A small image classifier, trained from scratch: patch size [4, 4].
Rows from block 2 of a small image classifier, named by matrix and row number. Rows with one number belong to one neuron. Each number is 128 + 24 x the weight over its row's rms, rounded and kept within 0 to 255. All counts start at 0. Numbers have three digits each.
After each neuron's rows are labels from the 100 images, of 14976, where the neuron reaches its largest size: "strongest on" is what is common among them; "patch colour" is the nearest of a few named colours to the mean colour under the peak. Only what is clearly more common there than usual is listed. The data: photos of plants and fungi (iNaturalist). In brackets: how many of the 100, against the usual share in percent.
# gate: MLP gate (model.blocks.2.mlp.gate.weight, 1024x256), inputs 128-255
# fc1: MLP up (model.blocks.2.mlp.fc1.weight, 1024x256), inputs 128-255
# fc2: MLP down (model.blocks.2.mlp.fc2.weight, 256x1024, transposed), outputs 128-255

gate.177:139097093160131121118117131133134127101149206112099179168176150140124120115128161116116103146116142126182134126121182090135116097144088155134114121149167128104124127155128153129165114126098140111136124121122166165103124131160135132128129119149097144116128097136108191089164139116139088115115143135122102096116128101135137147097102129091137152167116157142165150149155138101107187118113
fc1.177:122097132113127119101112125117084136154183143106079132150112146136151141131153110111087127130181138166143129157113115163144084130138125128152125123147147092104177150134132128189131174139132113140110141124124099156152129095127085125112161099140156166145137134143113118170107116152120119101111121145120157074111112147094124102133109160092124151131111103118087126135135154149132128140127
fc2.177:138108108159134089114114119154132105113162138149120167095144134129159106150122121111159110122113102144118130109113125142111159095103127138101146101139141125147137088096148116114153139113140108117167103136087147115135136120145093130123086165163105077125133184098142151117086135123108140114136147146100138174174145126193169081108094117134121124108108125085118147123093114141153082155155
strongest on: order Caryophyllales (34 vs 7.6); family: Cactaceae (30 vs 3.3)
patch colour: grey (78 vs 48.6)

gate.496:148182145148147153186170093113135114099129150054139123146139159129121100112145149141139171119143121097146125131096116121082095113125082111141102140152155159135202142095156121147127139159112135128167155102131128129129113121087106121175133111130151159083130124118137135100134130111129173176149129121121110143102098162143162135100112090151124144112124142171131161112127117165131124104088
fc1.496:094142110159098140132130112104113154137126161115158128127149147124106157084147162119135132121144163125126118104150103143147131084146122103132128141111127196129116137170121135120099104128129112098113145138121110099086141102081121119110122085114114134100135134104117118097144120105099156170083173112131130152117125143097101119109132144119113130152143140104157137124137096136147136126100
fc2.496:110122145096114147157141156113099126144096122133129136105092135115126125131137117150124162119151125101157143115136134096154136101148082131135143121111120126119133136165135120170093110118137150137156154149180072111100114096124162177115149148152163136120157120107138149125122147099122099182103108139132134120108145081130117181123127140110086141147094142128066146106119121160146102134140
strongest on: order Fagales (28 vs 3.1)
patch colour: grey (87 vs 48.6)

gate.543:142091128120093117103175108137114136102096109097131147081133093129141112134123107141163127068125140130165098132148095131126133103102164135098129141128098149109142196143155120148162149129134128108107138135098117121131128114156120148143132104129152106117144132139139093170149138158163126129147095130115105068131131143171112092090133150112094120131118119113188093142151116103120108131154
fc1.543:144119136163160153121111121121140128097129095123164117140127179146126124111150145142138135177166158140089143122116148172087160137138112136127123133122126127099117121148122122081145113139106118136119109121118093078111094120137133114122139150110115153125107118134138122143153111158119118145122158170128142125104134091110102138073125149099097127131148118134101097173121101213086176128145
fc2.543:113130108151131119121160116145122154155144129129117168122146119155144099109106126121095137143152131140122194121139202163153118120136103150165062131153106120142141105171110131100143131137126101120125125163130115146116092090135116157101122147112120138141131107154167085114149113125135110084123093141106142137133121097134143158141123104142144107172121130145117092108125127108163132129143
strongest on: order Asterales (38 vs 11.1); family: Asteraceae (38 vs 10.8)
patch colour: grey (80 vs 48.6)

gate.211:126135109115150093112132115114138115127108108093097144045143176154182121130148145174177115098157126127115124139167149081115150125108176134137089110120147115119139089136082122163099156129125089113162118119096100089156153107156088157181097124113142113105147154121131105143096171109102137149145139101089080093122130160124147153100149137148073168165124124172132130136156093193156145127116
fc1.211:112133142107140108132149112160152115105112115101130113043119124164146144159131141160122106138176154129129115068110144120144119107136123138141151121129115101079148129132114130140126126078133104138135106122141125079141108122171139082114138146098159158099146123112112113144133181143129127124136134090110098111121124136114135146134130104136094099142143154190130113132167143183125166127135
fc2.211:129095132137148156084114099110132132153136133129129158136149115121145112139165142160109163140087118155149168109101106154108124149120151130126141122102141153128126087123127134124171121154125120102165132151134076116152144162109107113145143141124123127117134127109133089104152113132146109121189123132127139085113106129090120167132085146113108161139128101129123123158147140089128088097125
strongest on: order Asterales (36 vs 11.1); family: Asteraceae (36 vs 10.8)
patch colour: pink (25 vs 3.7)

gate.107:113154110099140126153100105146106090115141103117135166131118135148122118157100124147158136191128114126121121137127137157199115126130118124114127116105150125085169145107134153118127134153141120154102133074123104115142154136149160142116155102152117099135150153155081112120151110120134113082151142197153152158133136127169126135126161200122109129131122113149180104136136095159139149109145
fc1.107:103089117174164145142103165141107107158149143121163110123146134122079132131123140107118142116135146138123140109092102134117115109136120109138117127130115106113155134168107154143152173121136151161119127146108166101131127120128117121075148161148135170141090102115164161088149128157125148156116147128123147114093124138078142097155146111202139126118162136126155134148116156100140105135107
fc2.107:124152066116121146082165118132126141133182106127117111121160142131066131129118113094150097147171112129126133153115161126149107125137117136151157079094135106142100150113156096140113138147141149130104089152128151133139115068121091148162160108111149119118144143207099158121110158120126122113141142130165085147142110096108136133116164074110138122115157121137108125139133125100140131115153
strongest on: kingdom Fungi (30 vs 3.2); phylum Basidiomycota (27 vs 1.9); class Agaricomycetes (27 vs 1.9)
patch colour: brown (69 vs 35.6)

gate.447:177100066148153141109105126118108130124136131144120171114128119143124108151119131058141119150109130093142119131135078171153099099108123142116128133149136125107160098122164091107116159120116126109141152143086124127116103115154125102147144116148067186115129200144090097119132116139158123157123086108122111171134135097106120107124147103143178168170133119165109124114167174126064114083101
fc1.447:143152114109136104138114121155109122155135118158136129120152163139129156128123117154162123129111128116171104146069106122116113132085104098128144104136141153108139134130178099135119107128160092124144095164139123161081093150132123153143091119147131114155131121094109129101138121119158178139132094133104147135169126121119114135137129139138125171167147132146122113107131094149156117117085
fc2.447:145147153139096136154124118130142135154130133169139145115096132116103105124110129136115093128122145186095128135143088101144129129164125128115142074152138154188136132125144102109114152145134114107131114131091115080111145103148150127161129111098097141144113138126114161111136091139128120126113119085113113081105115101074159112080180094131129137148124150128122134118108139156097101162149
strongest on: order Caryophyllales (30 vs 7.6)
patch colour: grey (83 vs 48.6)