Rows from block 3, named by matrix and row number. Rows with one number belong to one attention dimension. Each number is 128 + 24 x the weight over the matrix's rms, rounded and kept within 0 to 255. All counts start at 0.
# q: attention query, key and value (stacked) (model.blocks.3.attn.qkv.weight, 768x256, the q third), inputs 0-127
# k: attention query, key and value (stacked) (model.blocks.3.attn.qkv.weight, 768x256, the k third), inputs 0-127
q.190 [150 111 132 110 120 183 153 147 150 136 147 147 106 111 131  99 147 145 168 150 146 107 152 138 147 124 126 115 121 125 157 109 132 134 100 129 140 102 111 149  88 115 150 122 101  81 119 132 148 155 117 123 143 157 120  95  80 129 138 108  95 128 134  96  89 151 161 140 131  99 119  92  99  68 152 192 124 119 123 108 142 123 125 134  97 126 108 117 139  78 149 117 118 118 108 132 137 106 169 175 128 179 111 124 145  82 155 133 137 108 121 119 125 145 124 131 102 147 152 103 133 140 171 147 123 110 119 108]
q.191 [138  98  99 126 115 132 127 143 142 143 144 142 111 105 152 135 129 175 114 132 152 131 153 135 175 109 128 150 138  99 124 113 144 127 151 123 123 116 119 178 158 102 127 116 110  84 107 111 149 111 120  96 141 150 101 128 136 153 148 115 109 104 120 140 162 145 152 129 149 129 106 129 143 111  91 167 156 114 123  85 100 108 117  82  95 156 116  69 155 147 159 166 155 130 107 167 147 122 123 115 123 185 133 155 134 111 123 107 133 182 157 156 144 132 111  99 143 136 151 184  94 115 107 103 161 109 111 126]
q.192 [156 159 128 122 147 100 155 148 141 137 112 139 127 134 177 111 149 123 143 113 172 121 109 115 128 124 144 111 114 173 151 158  84 130  89  96 137  80  67  98 110 125  67  98  88  85 148 100 105 110  97 128 197 119  98 100  99 137 159 128 135 130 139 107 124 139  96 152 123  84 141 146  94 104 124 172 112 132 138 119 163 117  76 110 137 121  86  79 148 149  95 123 102 153 130 134 106 148  95 121 116 124 129  95 101 127 127  69  94 134 137 145 147 123 156 135 108 148 118 123 106 128 147 146 123 137  76 138]
q.193 [ 85  49 144 124 109 127 162 164 110 158 109 141 126 156 152 152 139  90 154 127 129 177 126 125 204 130 144 154  96 107 143  87 162 115 152 113 107 102 118  92  91 112 149 140 140 127 109 145 158 133 168  96 111 191 140 134 141  97 136 123 142 112 121 140 118 153  53 152 164 153 128 157 102 120 125  90 152 136  84 107 150 172 146  94 144 155 128 199 115 129 142 180 108 171  83 154 100 114 174 141 140 119 108 129 145 147 102 153 158 154 133 167 156 124 133 103 125 139 139 122 116 105 122 162 110 144 116 142]
q.194 [131 157 129 117  91 149 148 120 144 134 130 124 125 141 127 149 122  98 137 129 158 138 118 113  96 146 113 121 136 135 117 100  96 115 151 120 105 166 136 161 132 129  97 101 184 124  88 138 130 117 119 110 120 103 125  95 138 150 185 113 123 131 122 123 161 121 118 117 134 102  84 120 136 109 166 140  99  88 155 103  90 134 127 106 105 138 159  85 129 164 184 186 137 127 106 156 141 115 111 132 100 138 106 177  89 112 124 140 117 131 101 148 124 136 137 107 175 133 157 173 152  74 137 134 127 106 125 140]
q.195 [103 151 118 134 143 104 128 154  97 127 142 117 123 137  82 126 150 122 138 112  99 149 166 108 135 149 141 162 137 107  90 150 130  94 135 153 124 111 151 145 106 107 135 159 141 164 125  92 168 109  93 123 102 108 112 130 149 112 112 101 118 119 126 129  54 139 140 152 153 120 103 113 121 113 109  73 110 119 140 152 163 136 105 129 142 165 142 190 137 128 128 127 107 137 133 105  93 140 152  65 110 109 135 131 121 120 131 166 116 177 139 108 110 151 139 111 108  97 156 106 143 167 117 130 126 147 124  80]
k.190 [145 113 113 155 172  87 101 122 103 122 146 142 139  67 153 118 131  97 120 162  89 120 131 132 103 119 108 141 154 134 143 146  96 100 144 139 196 140 132 150 113 115  92 109 126 144  85 106  93 159 108 154 134 149 141 126 179 111 116 108 140 100 121 111 153 172 134 122 158 156 128 118 174 113  91 158  84 146 126 126 101 123  85 108 174 155 142 137 127 158 113  84 101 148 122 146 146 139 130  98  87 102 113 128 148 143  98 136 125 120 143 124 152 141 115  90  91 113 115 133 109 110 122 114  64 148 102 116]
k.191 [149 149 119 177 123  94 109 152  87 105 149 141 131 122 121 109 128 103 103 150 119 146 182 145 159 135 144 177 137 116 173 111 119 125 100 120 145 135 105 103 175 151  69 165 102 130 164 124 161 146  82 113 136 127 111 135 134 149  65 172  84 152 142 145 132 136 123  94 122 173 151 125 121 143  97 103 123 121 142 186 148 114 102 150 129 156 111 103 109 168 111 115 154 130 152 107 135 144 145 108 117 129 121 133 166 119 129 110 123 159 100 113  54 117 103 130 126 159  66 102 155 193 131 118  88  93 118  87]
k.192 [130 133 132 111 121 122 145 113  95 105 140 127 177 135 103  97 137 159 120 118 106 135 107 128 105 139 121 142 116 166  91 164 153 119 144  96 155 138 116 160 177 145 138 116 168 123 115 152  95 134 142 157 141 132  98 123 152 135 179 120 113  84 105 122  95 144 116 146 147 138 121 187 152 111 120 119  95 107 139 118 159 155 135 128 126 145 112 126 141 192 152 145 104 125 167 135 114 115 153 109 143  79 169 139 127 146 103 164 142 138 145  86  71 169 132 126 104  80 128 160 119 132 168 108 130 112 182 147]
k.193 [ 86 178 122 141 150 146 135 141 134 150 124  99 160 131 107  84 157  98 117 117 106  71 136 118 104 131 146 133 143 144 134 104  95 111  95 131 151  99 112 133 124 103 105 152 111 144 133 123 174  92 140 102 103 106 101 128 142 113 147 151 125 117 113 106 148 104 187 153 111 172 151 115 120 117 138 157 107 113  79 163 102 135 184 125 126 108 164 148  68  97 151  83 143 177 149 144 163 107 108 104 152 179 101 103  85 132 118 172 136 122 142 145 156 128 137 131 129 185 137 137 107  74 125 103 166  79 130 134]
k.194 [158 115 107 110  99 124 136 124 148 152  90 125 122 135 146 106 105 170 167 108 100 144 152 155 122 121  85 132 173 140 132 130 135 117 111 124 127 121 104 119 124 139 152 135  99 151 164 164 181 144 161 130 144 169 173 143 180  95 157 123  86 121  76 159 114 141 155 128 112 129 142 133 166  93 127 107 136  92 103 118 143  78 148 122 122  82 146 103 187  94  95 134 157 121 139 105 123 151 129  85 134 136 137 123 104 114 145 134 128  60 153 143 118 108 133 184 104 142 131 125 156 171 141 129 157 105 125 100]
k.195 [186 147 117 164  78 127 155  99 125 110 122 137  97 121 131 134  71 116 131  99  95  77  95 136 142 134 134 103  77 160 123 116 116  79 179 149 140 128  69 125 110  95 108 155 130 130 125 100 126 114 127 118 117 138 131 134 115 176 116 163 162 101 124  86 148 148 140 130 141  98 153 100  99 126 143 113  95 105 116 130  89 135 142 130 129 141  98  98 118 109 142 106 123  81 135  86 153 132 129 171 128 111 105 140  84 136 145  88 180 153 142 146 149 119 144 109 110 133 101 128 131 132 129 137 136 176 148 135]